From a checkpoint of a small image super-resolution model: 9.9 epochs.
Rows from block 2 of a small image super-resolution model, named by matrix and row number. Rows with one number belong to one channel. Each number is 50 + 10 x the weight over its row's rms, rounded and kept within 0 to 99. All counts start at 0. After the name is the row's rms in percent of the matrix's.
Before each channel's rows are labels from the 100 images, of 14976, where the channel reaches its highest value: "responds to" is what is common among them; "colour at peak" is the nearest of a few named colours to the mean colour under the peak. Only what is clearly more common there than usual is listed. The data: stained colorectal tissue patches (NCT-CRC-HE-100K). In brackets: how many of the 100.
# convs0: first 3x3 conv (model.enc.1.0.convs.0.weight, 96x96x3x3, each kernel summed), inputs 0-95
# convs1: second 3x3 conv (model.enc.1.0.convs.1.weight, 96x96x3x3, transposed, each kernel summed), outputs 0-95

responds to: tissue: lymphocytes (85)
colour at peak: brown (42)
convs0.0 098:48 36 41 31 39 65 61 56 62 52 47 65 44 34 56 44 46 45 58 48 49 45 36 57 52 31 45 60 27 55 53 36 51 35 51 54 41 46 78 53 42 45 57 56 36 47 51 51 60 38 57 53 48 54 34 45 65 40 46 56 54 61 38 55 49 60 46 46 33 44 42 75 53 37 59 58 43 59 49 58 62 46 57 65 52 55 61 52 56 68 35 55 35 58 62 42
convs1.0 090:52 52 41 61 46 75 67 47 35 38 56 46 55 49 53 73 38 57 53 54 82 63 68 57 50 51 44 35 40 60 48 46 45 47 42 57 37 61 50 51 47 54 48 44 53 31 54 53 48 50 40 51 55 47 46 53 54 56 55 57 45 34 44 44 43 44 60 54 57 63 41 41 53 35 43 48 62 56 36 31 52 54 48 29 54 32 44 54 38 23 50 43 59 66 49 50

responds to: tissue: lymphocytes (54)
colour at peak: brown (41)
convs0.91 112:44 46 46 62 53 56 58 52 46 34 40 35 53 57 39 38 34 55 52 60 68 55 54 55 60 43 33 61 34 61 47 36 46 64 54 42 54 51 42 45 54 55 38 41 48 52 61 48 35 46 88 50 48 40 46 42 49 42 58 73 40 46 54 50 50 49 46 55 42 51 53 53 38 64 36 52 49 36 36 47 51 54 47 32 64 48 50 60 60 76 31 53 53 46 41 51
convs1.91 113:49 46 46 27 29 38 59 52 66 56 55 25 46 50 56 58 39 46 54 50 59 47 38 48 52 50 49 46 62 40 67 73 42 38 35 53 49 65 43 59 55 49 55 33 43 44 48 49 58 46 57 41 45 59 51 49 60 61 51 46 58 53 55 66 49 49 51 48 32 46 27 67 56 57 43 49 55 69 32 40 60 65 43 60 51 53 47 48 55 40 66 63 49 49 71 44

responds to: tissue: lymphocytes (83)
colour at peak: grey (40); brown (33)
convs0.3 096:50 54 45 42 43 44 50 50 44 53 11 59 26 34 46 49 58 53 58 54 36 48 46 71 41 31 59 66 53 51 56 51 62 66 53 68 57 47 59 40 50 84 46 51 30 47 42 50 47 56 56 45 54 52 51 37 55 45 41 55 49 58 45 46 41 51 47 48 53 45 46 55 49 45 51 55 45 55 45 50 50 58 56 37 48 43 53 69 75 59 44 53 35 53 57 63
convs1.3 132:38 45 46 52 66 52 43 27 66 48 64 58 81 62 56 50 45 44 44 52 62 37 52 33 67 54 49 39 43 65 35 57 31 27 54 43 19 54 48 51 51 46 49 47 45 51 55 54 47 40 40 49 43 50 50 59 45 34 72 46 39 57 43 61 49 67 43 45 46 59 54 45 43 50 45 50 50 44 62 54 50 50 50 44 54 62 57 50 36 44 46 49 49 51 38 32

responds to: tissue: lymphocytes (92)
colour at peak: brown (40); black (26)
convs0.15 101:38 41 42 36 63 48 59 53 56 58 26 68 67 38 35 58 67 47 59 37 50 55 57 57 69 55 50 61 58 45 48 58 44 45 57 62 63 47 39 58 37 57 53 48 54 48 43 63 33 51 30 46 31 45 52 44 60 42 67 51 52 44 71 63 44 48 55 53 46 48 65 39 70 50 51 60 66 57 36 43 61 36 62 52 60 45 58 61 54 42 51 48 44 52 60 55
convs1.15 078:48 66 59 46 50 71 54 40 63 48 58 50 54 61 59 48 59 64 52 37 44 45 35 39 56 47 55 41 50 55 48 56 50 45 46 46 65 54 58 54 48 43 59 55 51 51 60 66 39 56 66 44 49 68 54 57 44 36 50 49 45 77 58 47 51 52 70 64 46 57 55 78 58 66 63 44 80 50 58 52 29 59 39 48 57 49 52 37 43 53 50 66 42 56 51 40

responds to: tissue: lymphocytes (91)
colour at peak: grey (46); brown (40)
convs0.84 103:49 48 49 60 48 54 52 45 43 38 30 53 54 51 39 60 70 69 57 41 51 61 51 46 45 65 63 44 52 51 43 42 32 51 57 64 56 53 37 34 49 37 61 40 48 48 57 63 54 57 49 46 41 73 38 42 48 47 29 64 63 56 38 67 42 28 53 63 49 46 55 71 51 38 40 56 66 36 44 42 48 70 53 33 51 61 52 44 49 51 49 62 45 40 49 44
convs1.84 072:47 50 64 58 71 51 30 37 63 40 45 52 49 67 57 71 46 45 51 57 76 43 69 59 50 38 53 52 53 52 51 55 54 56 59 54 52 52 51 54 53 37 52 68 42 39 43 29 59 51 45 50 45 49 53 58 71 60 60 55 71 52 49 67 59 55 48 51 48 49 35 37 62 58 55 64 45 48 42 48 67 46 59 61 46 49 38 48 38 69 31 43 52 62 61 47

responds to: tissue: lymphocytes (33)
colour at peak: brown (38)
convs0.28 108:52 58 33 46 51 44 53 42 52 53 30 45 64 52 57 53 49 57 43 57 52 30 51 55 56 32 44 49 56 45 59 50 46 65 53 57 63 54 68 37 55 63 49 56 47 62 40 50 39 59 52 33 52 50 28 33 47 39 60 61 57 64 44 50 50 61 61 42 42 36 66 70 49 52 58 45 53 42 55 51 55 45 48 47 58 48 42 39 75 53 64 52 63 17 60 53
convs1.28 095:52 54 45 68 49 70 51 41 53 56 63 57 60 50 43 42 44 62 47 44 54 44 43 50 42 36 50 60 68 41 51 61 39 57 31 59 47 42 53 49 45 51 40 43 38 31 50 58 70 45 44 61 53 47 40 65 60 56 43 37 49 45 43 59 48 60 35 37 39 49 36 48 51 54 68 64 53 54 42 54 41 49 40 49 74 52 50 60 45 45 47 36 34 42 33 20

responds to: tissue: normal colon mucosa (28)
colour at peak: grey (53)
convs0.13 103:58 50 50 40 42 50 40 46 36 55 53 61 57 36 25 39 40 45 51 55 34 61 57 65 71 28 47 37 46 53 44 44 45 54 50 58 28 53 56 54 52 48 48 48 42 29 58 48 56 40 45 47 57 41 60 45 57 79 52 68 38 52 40 61 60 39 30 51 41 71 42 49 53 41 54 44 49 56 36 44 43 45 58 64 38 37 63 45 48 44 45 50 53 46 59 52
convs1.13 082:65 30 38 55 58 57 55 35 40 42 25 38 42 46 65 51 53 65 45 66 61 54 41 54 43 50 54 55 65 34 45 64 40 50 39 37 56 51 52 44 33 34 44 56 59 56 43 30 43 55 47 61 72 42 40 43 42 47 35 62 52 49 44 56 56 52 59 37 68 42 60 47 48 52 51 53 48 46 57 58 28 59 46 61 52 41 51 59 40 58 64 38 52 49 41 36

responds to: tissue: lymphocytes (87)
colour at peak: grey (50); brown (31)
convs0.89 082:52 38 57 59 61 48 59 43 35 54 46 41 52 54 63 57 56 55 59 46 66 48 49 45 44 62 30 44 57 53 55 62 49 59 66 49 43 56 44 64 38 71 55 45 59 57 48 60 69 39 45 71 56 43 46 38 43 65 38 41 40 39 64 40 63 50 43 56 48 36 61 47 50 57 53 46 55 41 20 57 47 37 48 54 50 45 31 63 32 53 37 57 53 31 54 59
convs1.89 093:45 59 49 37 47 35 58 54 58 61 52 63 65 58 58 44 45 35 49 29 35 53 34 62 56 45 56 56 46 41 63 52 47 37 42 49 48 44 50 38 28 37 47 48 47 48 63 60 33 45 47 50 38 49 46 66 56 47 76 49 48 58 40 59 33 61 64 47 32 40 48 42 35 44 53 44 51 52 60 67 73 37 43 35 56 56 54 57 61 53 52 57 50 46 36 38

responds to: tissue: lymphocytes (77)
colour at peak: grey (44)
convs0.62 093:45 28 59 53 46 58 43 71 43 48 32 48 57 44 38 63 63 51 47 50 66 58 53 41 39 66 38 49 39 56 47 35 58 47 57 58 57 54 33 44 28 34 61 29 45 55 50 49 51 55 51 50 43 63 45 39 50 49 58 59 46 48 66 49 45 46 57 48 48 45 39 39 54 50 73 39 56 56 23 42 51 51 50 38 57 55 69 60 63 64 44 58 42 38 38 52
convs1.62 071:28 40 60 52 45 59 51 52 70 55 51 41 40 59 38 53 44 44 55 49 53 53 38 56 52 54 42 42 58 50 54 62 49 49 63 38 54 60 50 53 66 51 59 85 45 49 47 54 57 28 46 55 64 46 54 61 44 35 54 70 60 55 38 47 50 59 58 48 43 48 40 56 38 48 31 53 35 45 61 53 54 40 54 74 40 62 24 56 43 55 52 46 43 41 65 50

responds to: tissue: lymphocytes (93)
colour at peak: brown (43); black (39)
convs0.27 080:56 55 39 51 44 67 60 62 43 46 32 53 56 35 51 49 57 49 62 37 42 51 43 48 54 46 42 47 67 50 52 55 49 59 59 62 45 37 52 51 49 54 60 47 42 23 36 49 36 51 55 63 67 65 57 52 42 31 44 69 67 42 36 49 53 56 45 51 47 57 37 63 50 61 77 62 49 29 54 45 45 47 38 38 56 45 46 53 28 38 41 37 53 58 47 53
convs1.27 102:37 50 47 43 61 41 45 46 57 37 46 52 52 66 57 50 44 43 50 66 66 49 50 23 45 48 62 48 57 62 32 70 39 46 48 50 58 52 58 51 33 52 56 55 63 59 46 41 53 46 40 51 48 52 42 50 40 42 67 35 28 55 42 66 37 47 56 52 44 51 63 69 45 47 57 37 27 45 66 42 51 53 51 64 31 48 70 48 61 49 47 53 48 32 41 50

responds to: tissue: lymphocytes (83)
colour at peak: grey (56); brown (33)
convs0.85 100:35 47 55 57 48 43 50 61 60 30 62 48 44 36 47 47 63 68 45 46 48 52 51 47 59 60 49 49 39 46 43 47 41 49 50 53 40 53 31 61 43 68 35 28 53 45 51 54 39 51 39 56 40 47 51 52 46 41 36 53 44 58 56 58 57 33 70 51 28 61 61 43 44 47 26 58 41 42 38 61 61 56 57 59 65 68 43 64 32 56 39 59 55 37 61 47
convs1.85 076:49 56 48 62 74 46 32 45 26 59 42 56 53 35 47 64 53 60 43 50 52 53 69 60 53 50 45 26 48 34 60 58 52 44 49 54 48 56 44 57 64 32 47 71 41 43 63 48 57 47 57 51 61 48 51 48 44 51 37 52 54 58 47 43 50 56 44 54 59 32 27 35 54 56 45 44 66 65 54 72 50 63 50 53 39 29 42 33 55 55 55 46 44 55 50 49

responds to: tissue: lymphocytes (77)
colour at peak: brown (38)
convs0.41 083:45 59 56 44 47 41 61 52 64 36 50 53 47 44 63 45 70 35 49 55 21 48 52 46 35 47 58 42 52 46 63 48 52 46 42 64 46 39 41 40 56 43 57 48 36 45 50 66 41 59 37 60 52 32 44 47 39 45 42 50 46 54 51 49 56 39 57 51 48 28 60 45 38 41 54 59 52 59 72 50 33 82 61 49 61 51 69 46 65 47 56 48 34 49 55 42
convs1.41 073:40 55 56 49 58 47 49 42 37 36 33 61 46 55 47 42 41 36 50 59 63 44 50 40 40 58 52 66 62 68 30 66 36 39 39 41 43 56 52 41 59 58 47 52 62 47 56 45 66 51 31 47 52 46 64 41 41 54 57 38 40 41 38 35 45 46 46 56 43 24 34 65 60 45 51 56 42 29 44 41 48 30 48 42 46 44 50 51 56 42 36 64 60 44 45 53

responds to: tissue: lymphocytes (31)
colour at peak: white (86)
convs0.69 086:31 43 37 76 66 53 41 60 35 49 52 51 64 48 39 46 48 64 68 62 62 53 64 64 38 45 52 43 43 50 51 41 52 52 53 34 60 40 56 42 37 46 51 47 53 59 71 52 54 32 73 50 52 64 64 47 56 47 45 47 38 49 59 42 47 56 53 56 46 52 42 36 42 51 26 48 49 51 58 39 48 36 72 66 45 33 53 52 50 56 42 53 54 50 53 64
convs1.69 091:56 51 51 37 27 49 44 48 60 66 42 53 44 60 54 70 47 55 50 51 32 48 59 39 50 55 33 58 40 42 58 51 31 57 45 69 57 65 38 40 56 59 40 30 60 39 59 58 60 60 43 61 42 51 33 47 66 35 53 53 56 59 37 54 57 53 47 52 55 47 45 44 54 47 52 49 49 51 56 66 51 61 38 44 73 64 38 55 50 67 65 42 44 62 42 32

responds to: tissue: lymphocytes (89)
colour at peak: black (48); brown (45)
convs0.86 103:67 63 60 42 40 53 43 33 28 44 57 57 45 38 53 58 53 46 63 54 39 57 41 31 38 42 45 41 32 32 42 68 44 32 42 66 40 50 39 68 66 64 44 59 61 42 45 54 58 41 50 47 57 41 65 46 54 45 37 44 53 46 52 52 41 50 58 64 51 47 26 41 50 65 44 48 51 45 37 59 56 46 46 52 48 40 59 35 38 43 51 50 38 60 60 60
convs1.86 092:50 46 36 50 72 46 51 64 43 46 42 61 71 64 62 35 40 40 41 60 41 51 60 66 57 46 47 63 41 76 58 51 54 56 48 38 51 51 54 33 36 23 52 47 48 65 67 31 44 47 59 55 60 55 62 44 52 55 68 61 38 40 59 52 56 49 47 49 53 42 61 48 54 42 52 46 53 58 45 54 41 50 71 48 41 49 59 49 52 62 32 58 58 45 38 59

responds to: tissue: lymphocytes (27)
colour at peak: grey (45)
convs0.94 110:47 53 54 62 67 33 54 41 43 54 49 50 55 76 53 48 44 48 53 35 62 61 38 50 75 64 53 38 50 45 49 51 45 60 57 42 82 39 62 45 51 56 62 52 46 68 52 48 48 60 51 54 53 59 49 52 59 49 51 50 34 44 63 38 55 61 75 56 40 50 73 56 54 70 58 51 38 62 49 42 41 52 51 54 43 52 47 34 56 54 73 45 50 51 56 46
convs1.94 117:31 58 64 59 48 63 46 51 47 56 41 52 49 56 48 26 65 65 43 47 40 53 26 45 51 57 59 63 55 65 61 40 56 54 40 61 41 41 61 53 30 48 53 52 34 33 69 54 44 39 66 60 51 58 54 59 58 47 34 54 65 49 52 37 61 38 50 46 30 33 56 68 56 58 52 43 70 56 51 43 48 46 61 41 44 38 50 51 51 43 41 41 45 39 54 51

responds to: tissue: lymphocytes (69)
colour at peak: black (25)
convs0.11 088:45 47 37 44 60 64 56 59 54 62 54 46 53 33 38 45 54 65 49 59 55 38 43 45 28 40 48 54 45 51 54 26 38 39 49 44 41 57 41 41 29 48 48 53 50 65 50 48 53 39 41 60 45 70 40 54 43 62 45 47 58 60 58 55 49 60 55 44 37 51 37 55 56 58 33 35 37 75 59 36 66 64 50 73 44 46 64 58 63 46 42 44 50 45 56 54
convs1.11 098:62 61 39 53 34 46 56 54 55 45 57 42 55 46 65 57 51 36 43 45 58 61 57 62 52 50 26 44 36 57 51 50 56 50 49 64 56 64 39 52 56 58 52 38 50 38 45 66 40 64 72 49 49 49 44 48 68 47 63 48 39 37 35 46 44 48 47 58 61 52 46 57 60 48 61 67 49 57 53 66 51 47 54 12 55 62 36 39 55 51 70 51 59 54 56 39

responds to: tissue: debris (31)
colour at peak: pink (64)
convs0.68 082:40 51 44 46 42 40 52 64 47 24 56 45 48 41 52 48 55 67 81 55 52 57 56 52 38 62 39 61 53 60 58 37 58 46 66 41 33 52 58 54 53 33 60 46 36 57 43 55 35 46 38 43 59 52 53 40 47 45 41 42 54 42 45 55 59 68 51 50 42 70 51 49 50 54 39 58 66 60 65 31 45 68 58 56 44 52 44 64 60 50 61 45 38 44 68 45
convs1.68 103:47 50 57 61 70 44 37 35 42 55 60 53 49 48 43 53 52 29 51 51 58 39 49 40 56 67 51 41 37 07 47 49 52 32 51 48 58 39 44 45 51 56 51 48 37 55 54 35 17 58 44 56 50 38 42 55 53 38 64 53 61 48 47 62 59 48 51 54 50 46 52 60 54 38 61 30 50 58 61 56 41 57 47 53 40 60 49 36 49 60 46 59 55 47 46 47

responds to: tissue: lymphocytes (59)
colour at peak: black (32); brown (32)
convs0.21 082:52 34 46 61 45 58 49 71 60 59 46 59 48 57 26 51 53 59 52 36 36 44 58 62 51 51 51 59 47 62 50 56 47 50 48 36 21 62 56 54 04 43 50 48 32 54 45 50 43 35 54 41 43 53 43 59 51 54 53 64 54 44 44 50 44 55 43 38 36 54 38 48 48 59 66 55 47 63 43 56 62 55 58 47 44 52 53 72 53 61 58 53 48 50 51 53
convs1.21 138:49 60 47 46 53 50 47 37 43 42 41 38 47 44 44 61 50 40 56 53 79 47 49 28 42 59 47 48 52 27 39 46 51 47 55 63 60 48 43 50 80 59 63 54 55 48 39 54 51 59 51 44 58 44 41 39 42 40 39 43 62 46 36 49 56 43 57 55 48 48 55 63 67 36 37 40 68 37 56 46 19 64 52 40 47 38 37 47 41 46 50 50 57 48 57 58

responds to: tissue: lymphocytes (54)
colour at peak: black (30)
convs0.58 107:41 34 56 49 62 56 44 51 58 43 55 44 49 37 47 41 45 49 53 48 48 56 75 44 28 51 67 50 44 52 53 52 46 64 50 35 23 57 40 50 55 22 57 38 39 66 34 57 54 61 42 49 49 52 40 43 39 42 56 44 55 57 68 60 59 53 46 56 64 63 56 43 42 49 42 34 52 54 46 51 51 55 57 38 53 56 51 63 67 63 62 62 32 34 39 55
convs1.58 075:41 35 49 60 37 51 49 51 46 36 70 42 58 50 26 54 40 37 49 44 42 41 52 50 44 57 58 45 66 45 52 51 59 52 59 47 42 34 70 66 51 49 40 77 52 48 57 53 55 42 65 56 48 48 56 54 71 59 55 47 52 53 43 49 50 43 57 58 40 42 28 68 44 50 57 55 38 24 53 46 37 57 54 38 45 46 44 57 55 61 37 39 43 64 70 44