Rows from block 9 of a small image super-resolution model, named by matrix and row number. Rows with one number belong to one channel. Each number is 128 + 24 x the weight over its row's rms, rounded and kept within 0 to 255. All counts start at 0.
After each channel's rows are labels from the 100 images, of 14976, where the channel reaches its highest value: "top examples" is what is common among them. Only what is clearly more common there than usual is listed. The data: stained colorectal tissue patches (NCT-CRC-HE-100K).
# convs0: first 3x3 conv (model.decb.0.1.convs.0.weight, 192x192x3x3, each kernel summed), inputs 0-63
# convs1: second 3x3 conv (model.decb.0.1.convs.1.weight, 192x192x3x3, transposed, each kernel summed), outputs 0-63

convs0.9 [126 111  96 102 129 172 165 115 119 109 148 159 143 121 116 104 182 137 142 110 116 116 142 107 171 155 135  87 117 173 100 136 131 101 115 112 137 119  58 116 128 124 114 135 102 136 157  94 161 128 115 160 152 139 108 167 120 140 123 135 101 166 116 166]
convs1.9 [110 125 123  86 161 143  97 109 125 134 126 135 123 176 119 127  93 136 108 131  90 129 110 147 115 146 102 168  97 107 121 110 138 142 121 155 154 138 158 144 154 121 115  83 132  94  83 108 112 160 119 171 106  92 134 143  82 122 102 108 130 170 113  81]
top examples: tissue: lymphocytes

convs0.161 [134 139 128 135 137 114 161 115  87  90  33 127 134 132 139 135 134 112 133 164 126 120 141 126 131 131 133 106 156 128 108 132 153 141 116 126 126 107  98 100 141 143 173 122 148 132 137 158  85 153 132  95 158 146 122 131 154 173 182 122 120 160 145 157]
convs1.161 [ 72 139 131 145 118 103 135 139  97 174 120 143 106 124 143 138 157 137  76 172 146 179 184 156 117  72 122 109 136 125 138 139 132 135  89 136  99 120 155 112 164 101 113 177 130 120 161 116 155 180 146 121 123 131 140 157 159 100 124 138 112 118 131 109]
top examples: tissue: debris

convs0.48 [114 105 169  98 147  97 149 100 131  74 129  94 137 140  97 135 129 101 139 126 105 104 129 101  94  53 145 141 108 131 154  99  95 170 145 121 146 137 140 138 126 136 125 130 118 126 118  99 146 149 146 173 156 127 145 110 136 124 117  94 117 115 117 129]
convs1.48 [145 123 110 152 144  99 129 152 124 118 101 141 115 141 137 113 102  92 153 112 175 140 146 210 192 144 146 151 151 107  98 152 139 184 167 112 113 135 142  75 117 141 101 158 129 101 152 128  89 133 163 108 124 120 126  97 135 134 106  87  99 122 136 114]
top examples: tissue: smooth muscle; tissue: cancer-associated stroma

convs0.47 [110  95 118 156 114 162 114  75 110 129  70 186  77 154 175 114 149 110 128 147 127 128 142 140  83 175 151 170 123 141 146  83 135 115  87 130 150 101 103 148 179 166 163 115 122 141 157 115 147 140 103 143 135 106 126  97 153 100 123 121 125 103 135 146]
convs1.47 [137 105 148 111 150 129  94 114 140 144 144 147 149 156 147 141 136 137 152 158 130 171 157 140 102  96 167 111 165 141 133 126 118  99 120 165 131 123 100 136 114 144 103 130 118 145 130 189 127 107 174 149 139 119 170 136 119 187 103 123 157 126 169 140]
top examples: tissue: debris

convs0.64 [109 123 112 111 108 130 111 131 121 134 100 118 139  85  92 108  90 136 122 144 122 159 132 127  98 114 110 107 116 112 127 109 123 165 125  99 148 154 111 123 118 145 113 154 156 131 101 128 127  64 175 162 127 112 113 147  95 138 115 125 120 126  92 155]
convs1.64 [123 101  84 104 173 114  64 107 152 148 148 145 116 129 117 120 100  69 130  80 123 100 124 125 129 132 169 117 113 109 139 114 136 143 133 129 141 129 137 168 168  85 115 110 120 165 126 135  97 129  73 119 118 128 100 127 112 120 140 122 134 100 139 105]
top examples: tissue: cancer-associated stroma

convs0.22 [154  84 124 107 130 122  94 123  86 104 127 150 166 154 153 136 144  98 139 154 118 154 115 136 143 179 141  98 164 103 110 105 114  93  95 124 120 157  94 129 137  94 135 123 116 176 118 151 168 104 152 154 129 104 162 142 110 109 131 142 166 134 151 117]
convs1.22 [149 155 134 157 109 126 161 129 129 110 148 137 124 155  84 141 174 146 128  93 121 141 125 149 151 142 102 101 128 146 145 116 144 115 106 114 150 106 122 166 155 114 145 118 100 153 148 114 110 132 117 124 140 109  87 159 137 133 144 137  91 178 191 150]
top examples: tissue: lymphocytes

convs0.97 [133 110 136 181 121 155 141 149 123 147 175 161 111 119 125  99 134 109 138 108 131 120 140 155 167 168 147 106 124 109  88 128 151 132 163 106 139 108 129 138 108  89 116  89 129 128 125  88 109 125 148 137 116 122 148 151 133 121 145 129  99 126 140 125]
convs1.97 [120 148  94  91  74 150 148 118 142 131  77 132 140 144 126 114 118 147 163 124 130 127 121 104 139  90 161 111 116 158 103 115 125 153 200 152 150 173 120 129 140 119 147 119 103 111 141 104 135 114 112 122 103 110  93 117 126 131 115  92 159 168 138 155]
top examples: tissue: debris

convs0.111 [132 107 119 113 155 135 163 118 163 105 119 145 115 124 113 133 130 182 114 141 138 135 145 137 141 116 125 111 146 123 137 134 112 170 113 132 122 129  88 151 113  85 122  87  79 129  93  89 136 160 156 131  83 141 117 122 134 150 130 148 161 136 125 124]
convs1.111 [ 75 135 148 178  61 138 149 113 127 112 172 126 137 123 147 145 113 141  77  95 122 125 147 111 127  99 112 105 119 119  96 121 201 130 179 134 132 107 124  92 153 144 109 143 122 150 144 124 116 137  86 124 153 116 109 138  95 104 128 150 129 110 110 150]
top examples: tissue: tumour epithelium

convs0.110 [187  90  85 119 160 143 124 122 104 113 156 123 107 113 101 159 160 147 165 140 100 149 133 157 151  12 113 135 159 117 143 118 115 125 105 143 143  99 114 149 128 132 120 156 129  54 110 109 109 138 132 140 131 119 138 146 131 107 125 113 153 129 137 119]
convs1.110 [109 156 117 169  90 134 125 148 101 101 151 137 147 102 164 127  92 137 125 137 108  85 121 122 135  84 180 108 114 176  82 104 144 148 106 128 112 135 106 154 138 180 142 108 174 102 135  91 145 133 135 120 158 108 144 135 133 109 174 146 137 125 111 103]
top examples: tissue: cancer-associated stroma; tissue: adipose tissue

convs0.43 [139 143 135 105 122 136 122  97 140 135 133 136 133  87 134 110  95 150  86 117 138 170 118 143 124 157 108 144 129 148  97  99 114 127 136 142 123 138 110 115  94 128 133 132  81 129 156  98 156 122 136 121 103 124 157 122 115 144 113 119 170 110 116 117]
convs1.43 [145 183 169 137 134 100 119 155 155 126 143  99 129 166 180 162 118 134 106  94 114  91 144 134 158 140 112 148 140 149 104 143 163 141  99 150 109 121 128 127 136  89 116 151 121 124  86 135 143 111 171 164 131 160 168 121 108 106  91 143 134 121 120 125]
top examples: tissue: lymphocytes

convs0.175 [145 148 103  84 110 143 142 143 138 125 114 177 103 153 134  91 141 145 107 110 151 180 135 107 128 161  93  78 138 126 158 148 132 137 147 108 155 110 124 150 111 138 147 128 131 110 155 129 128 138 129 142 116 107 107 121 171  92 104  77 197 125 107 131]
convs1.175 [105 162 148 110 127 142 132 102 141 125 131 129  97 126 111 100 109  84 135 140 114 136 105 155 126 125 105 187 118 155 136 151 125 126 144 113 102 130 129 124 170 118 119 124 153  90 115 125 180 125 118 142 146 147 128 102 140  92 165  95 132 135 103 161]
top examples: tissue: tumour epithelium

convs0.93 [157 110  75 147 111 150 143 165 199 143  85 129 137 150 152 113 154 130 122 134 147 108 134 139 145 138 160 134 179  87 106 109 141 103 131 124 144  96 126 137 164 102 124 116 116 156 109 117 140 131  94 137 105 119 101 112 178 145 127 116 133 159 127 138]
convs1.93 [118 100 106 113  75 135 117 131 131 157 149 132 160 136 165 134 115 122  75  67 148 128 115  78  90 131 106 130 103 132 151 113 109 152 145 129  99 175 131 110 166 153 148 121 108 109 134 150 152 124 141 140 125 135  73 144 147 126 147 174 126 130 153 144]
top examples: tissue: tumour epithelium

convs0.78 [131 142 106  91 119  84 123 111 162 164  91 112 116 129 162  81 125 105 136  86 130 149 118 131 121 134 163 153 135 117 148 163 103 144 128 143 126 117 122 155 138 128  84 152 117 118  97  66 120 111 138 152 117 107 122 138  89 100 100 129 131 151 115 159]
convs1.78 [ 99 138 161 132 154 142  94 173 121 102 111 145 139 147 130 105 121 112 127 101 120 144 121 122 175 115 122  96 135 105 103 160 165 121 104 102 137 109 126 154 147 129 180 139 182 123 151 134 149 140 163 114 134 128 115 190  90  86 141 107 161 152 121 148]
top examples: tissue: tumour epithelium

convs0.142 [133 106 133  93 119 109  94  98 108 127 103 176 128 153 149 169 136 118 148  98 121  95 132 144 116 112 160 117 119 140 131 143 111 137 102 133 111 127 136  98 197 120 126  87 145 170  82 116 111 117 111 132 152 120 133 102 162  79 103 149 121 152 108 135]
convs1.142 [108  87 109 159 131 155 139 120 157 169 118 144 144  56 111 129 156  75 155 118  57 131 137  81 109 126 129 115 142 108 163 119 111 114 112 106  75 113 112 128 171 106 142 106 133 130 176  95  93 176 122 137 156 147 137 116  97 137 134 154 119 139 143  95]
top examples: tissue: debris

convs0.99 [111 140 110 136 134 117  57 113 130 146 129 170 126 120 133 111  63 122 121 152 100 157 134 106 109 131  94 134 123 120 133  97 148 171 122 143 134 121 145 145 135 124 125 118 127 138 116 117 151 125 139 151  76 119 183  71 157 145 141 154 141 146  98 149]
convs1.99 [110 152 108 137 126 127 131 137 116 172 126  88 149 142 133 127 121 131 121 136 178 147  83 119 112 107 162 105 122 131  90 125 107 129 154 132 142 102 115 127  73  96 150 142 162  96 105 161 145 108 165 109 111 159 131 131 105  99 138 107 142 149 106 140]
top examples: tissue: lymphocytes; tissue: debris

convs0.87 [ 86 151 120 113 153 115 139 149 173 110 155 119 139 142 181 112  49 135 123 103  80 144  96 107 106 122 126 100 131  98 100 121 118 155 141  77 118 177 104 120 107 128 160  93 141 150  76 136 136 119 156 128 126 159 132 134 151 123 117 161 135 146 136 120]
convs1.87 [177 123  91 157 107 133 161 135 166 171 114 125 148 136 127 115 108  84 138 143 160 122 133 112 175 128 127 101 134 128  98 115 122 141 132 131 167 109 145 166 170 140 135 123 118 123 142 151 130 114 122  53 143 118 101 101 147 136 125 105 159 127  82 113]
top examples: tissue: lymphocytes; tissue: debris

convs0.180 [ 91 114 123 109 103 103  92 115 166 127 120 113 115  78 107 124 133 167 160 144 130 109 122  97 105 160 125 113 106 141 113 142 135 151  74  71 109 138 171 122 124 138 134 139 146 107 136  99  95  99 131  94 100 124 181 133 111 170 107 130 138 151 114 118]
convs1.180 [139  95 108 103 137 167 116 111  86 140 112 141 136 114 172 140 105 142 106 151 129 152 139 159 130  78 139 178 147 145 137 162 160 140 127 134 140  86 102  87 127  49 109 151 140 110 109 140  90 125 158 149 120 112  95 115 111 140 127 189 118 134 135 122]
top examples: tissue: debris

convs0.107 [139 136 158 108 153 137 168 104 108 128  80 123 103 128 101 107 175 135 117 121  80 119 126 128 122  71 108 149 119 126 143  98 127 124 121 121 149 134 101  99 119 136 114 129 117 164 109 144 123 123 124 103 175 105 113  71 129 124 107  95 131 148 129  83]
convs1.107 [190 127 153 191 113 155 103 119 120 128 142 132 134 107 104 161 139 103 112  98 171 155 129 105 117 148 172 131 123 122 179 128 127 125 133 146  97 140 136 163 145 152  89 117 165 109 160 107  80  88 153 143 142 135 138 154 132 108 142 138 139 146 114 103]
top examples: tissue: smooth muscle

convs0.7 [ 96 142 102 139 131 130 107 127 101 153 120 107 129 137 188 117 142 128 142 155 124 114 132 100 119  99 132 133 131 104  90 117 107 125 128 130 121 139 150 129 137 122 176 199  94 116 141 123 125 116 131 140 111 139 139 123 124 160 143 135 117 134 129 116]
convs1.7 [117 115 144 126 146  99 143 134 118 135  85 115 145 132 186 140 130 130  91 135 116 112 123 144 117 131 142 143 144 136 115 141 139 183 127  76 113  93 144 165  99 124  95  82 152 108 162 155  93 131 162 101 146 117 118 130 161 135 110 126  77 157 154 177]
top examples: tissue: tumour epithelium

convs0.105 [130 145 115 101 137 117  79  85 151 116 106 158 120  92  96  86  95 111 133 122  77 112  88 122 130 183  83 129 124 137 211 132 100 142 166 125 127 112  88 156 160 134 113 111 141 136  88 131 125  95 126 144 131 125  88 107 135  84 137 109 148 124 111 108]
convs1.105 [101 127 106 156 141  92 168 150 167 106 120 146  91 146 135 125 163 126 158 167 184 171 135 169 120 131 138 139 171 114  87 127 109  62 125 110 141 112 128  78  93 126 160 118 129 137 142  89 141 129 134 145 128 150 140 151 119 125 132 136  97 112 132 148]
top examples: tissue: tumour epithelium

convs0.182 [152 147  98 120 156 125 150 111 114  97 170 135  93 117 133  79 112 106 122 153 101 122 134 113 125 134 105 113 119 135  97 111 177 185 127 117 140 128  80 132 139  65 114 126 123 109  90 141 116 138 126 122 134 108 121  98 128 140 158  78  90 123 113 131]
convs1.182 [151 127 128 143 105  83 136 169 166 126 121  93 147 154 123 185 112 127 138 149 198 118 139 134 127 131 108  78 167 129 124 170 145 123 140 109 156 124  82 146 111 185 144 134 147 142 113 113 128 120 153 122 163 116 154 160 144 156 103 114 125 127 137 153]
top examples: tissue: tumour epithelium

convs0.36 [ 63  99 147 147 188 115 126  97 137 139  93 181 164 137 119 111 116 142 100 134 116 128 111 145 110 143 114 127 124 114  72 101 113  98 151 146 138 152 138 106 119 107  99 142 140 138 129 121 172 147 104  81 148 133 128 150  68 120 168 121 133 137 110 135]
convs1.36 [112  88 152  98 126 170 102 128 105 123 128 130 153 121 143 137 145 192 160 146 130 101 144  84 121 137 119 133 155 135 155 109 125 149 188 101 117 176 114 111 130  79 105 144 153 109 105 128 149  98 173 126 128 115  98 119 183 125 142 153 149 140 105 115]
top examples: tissue: debris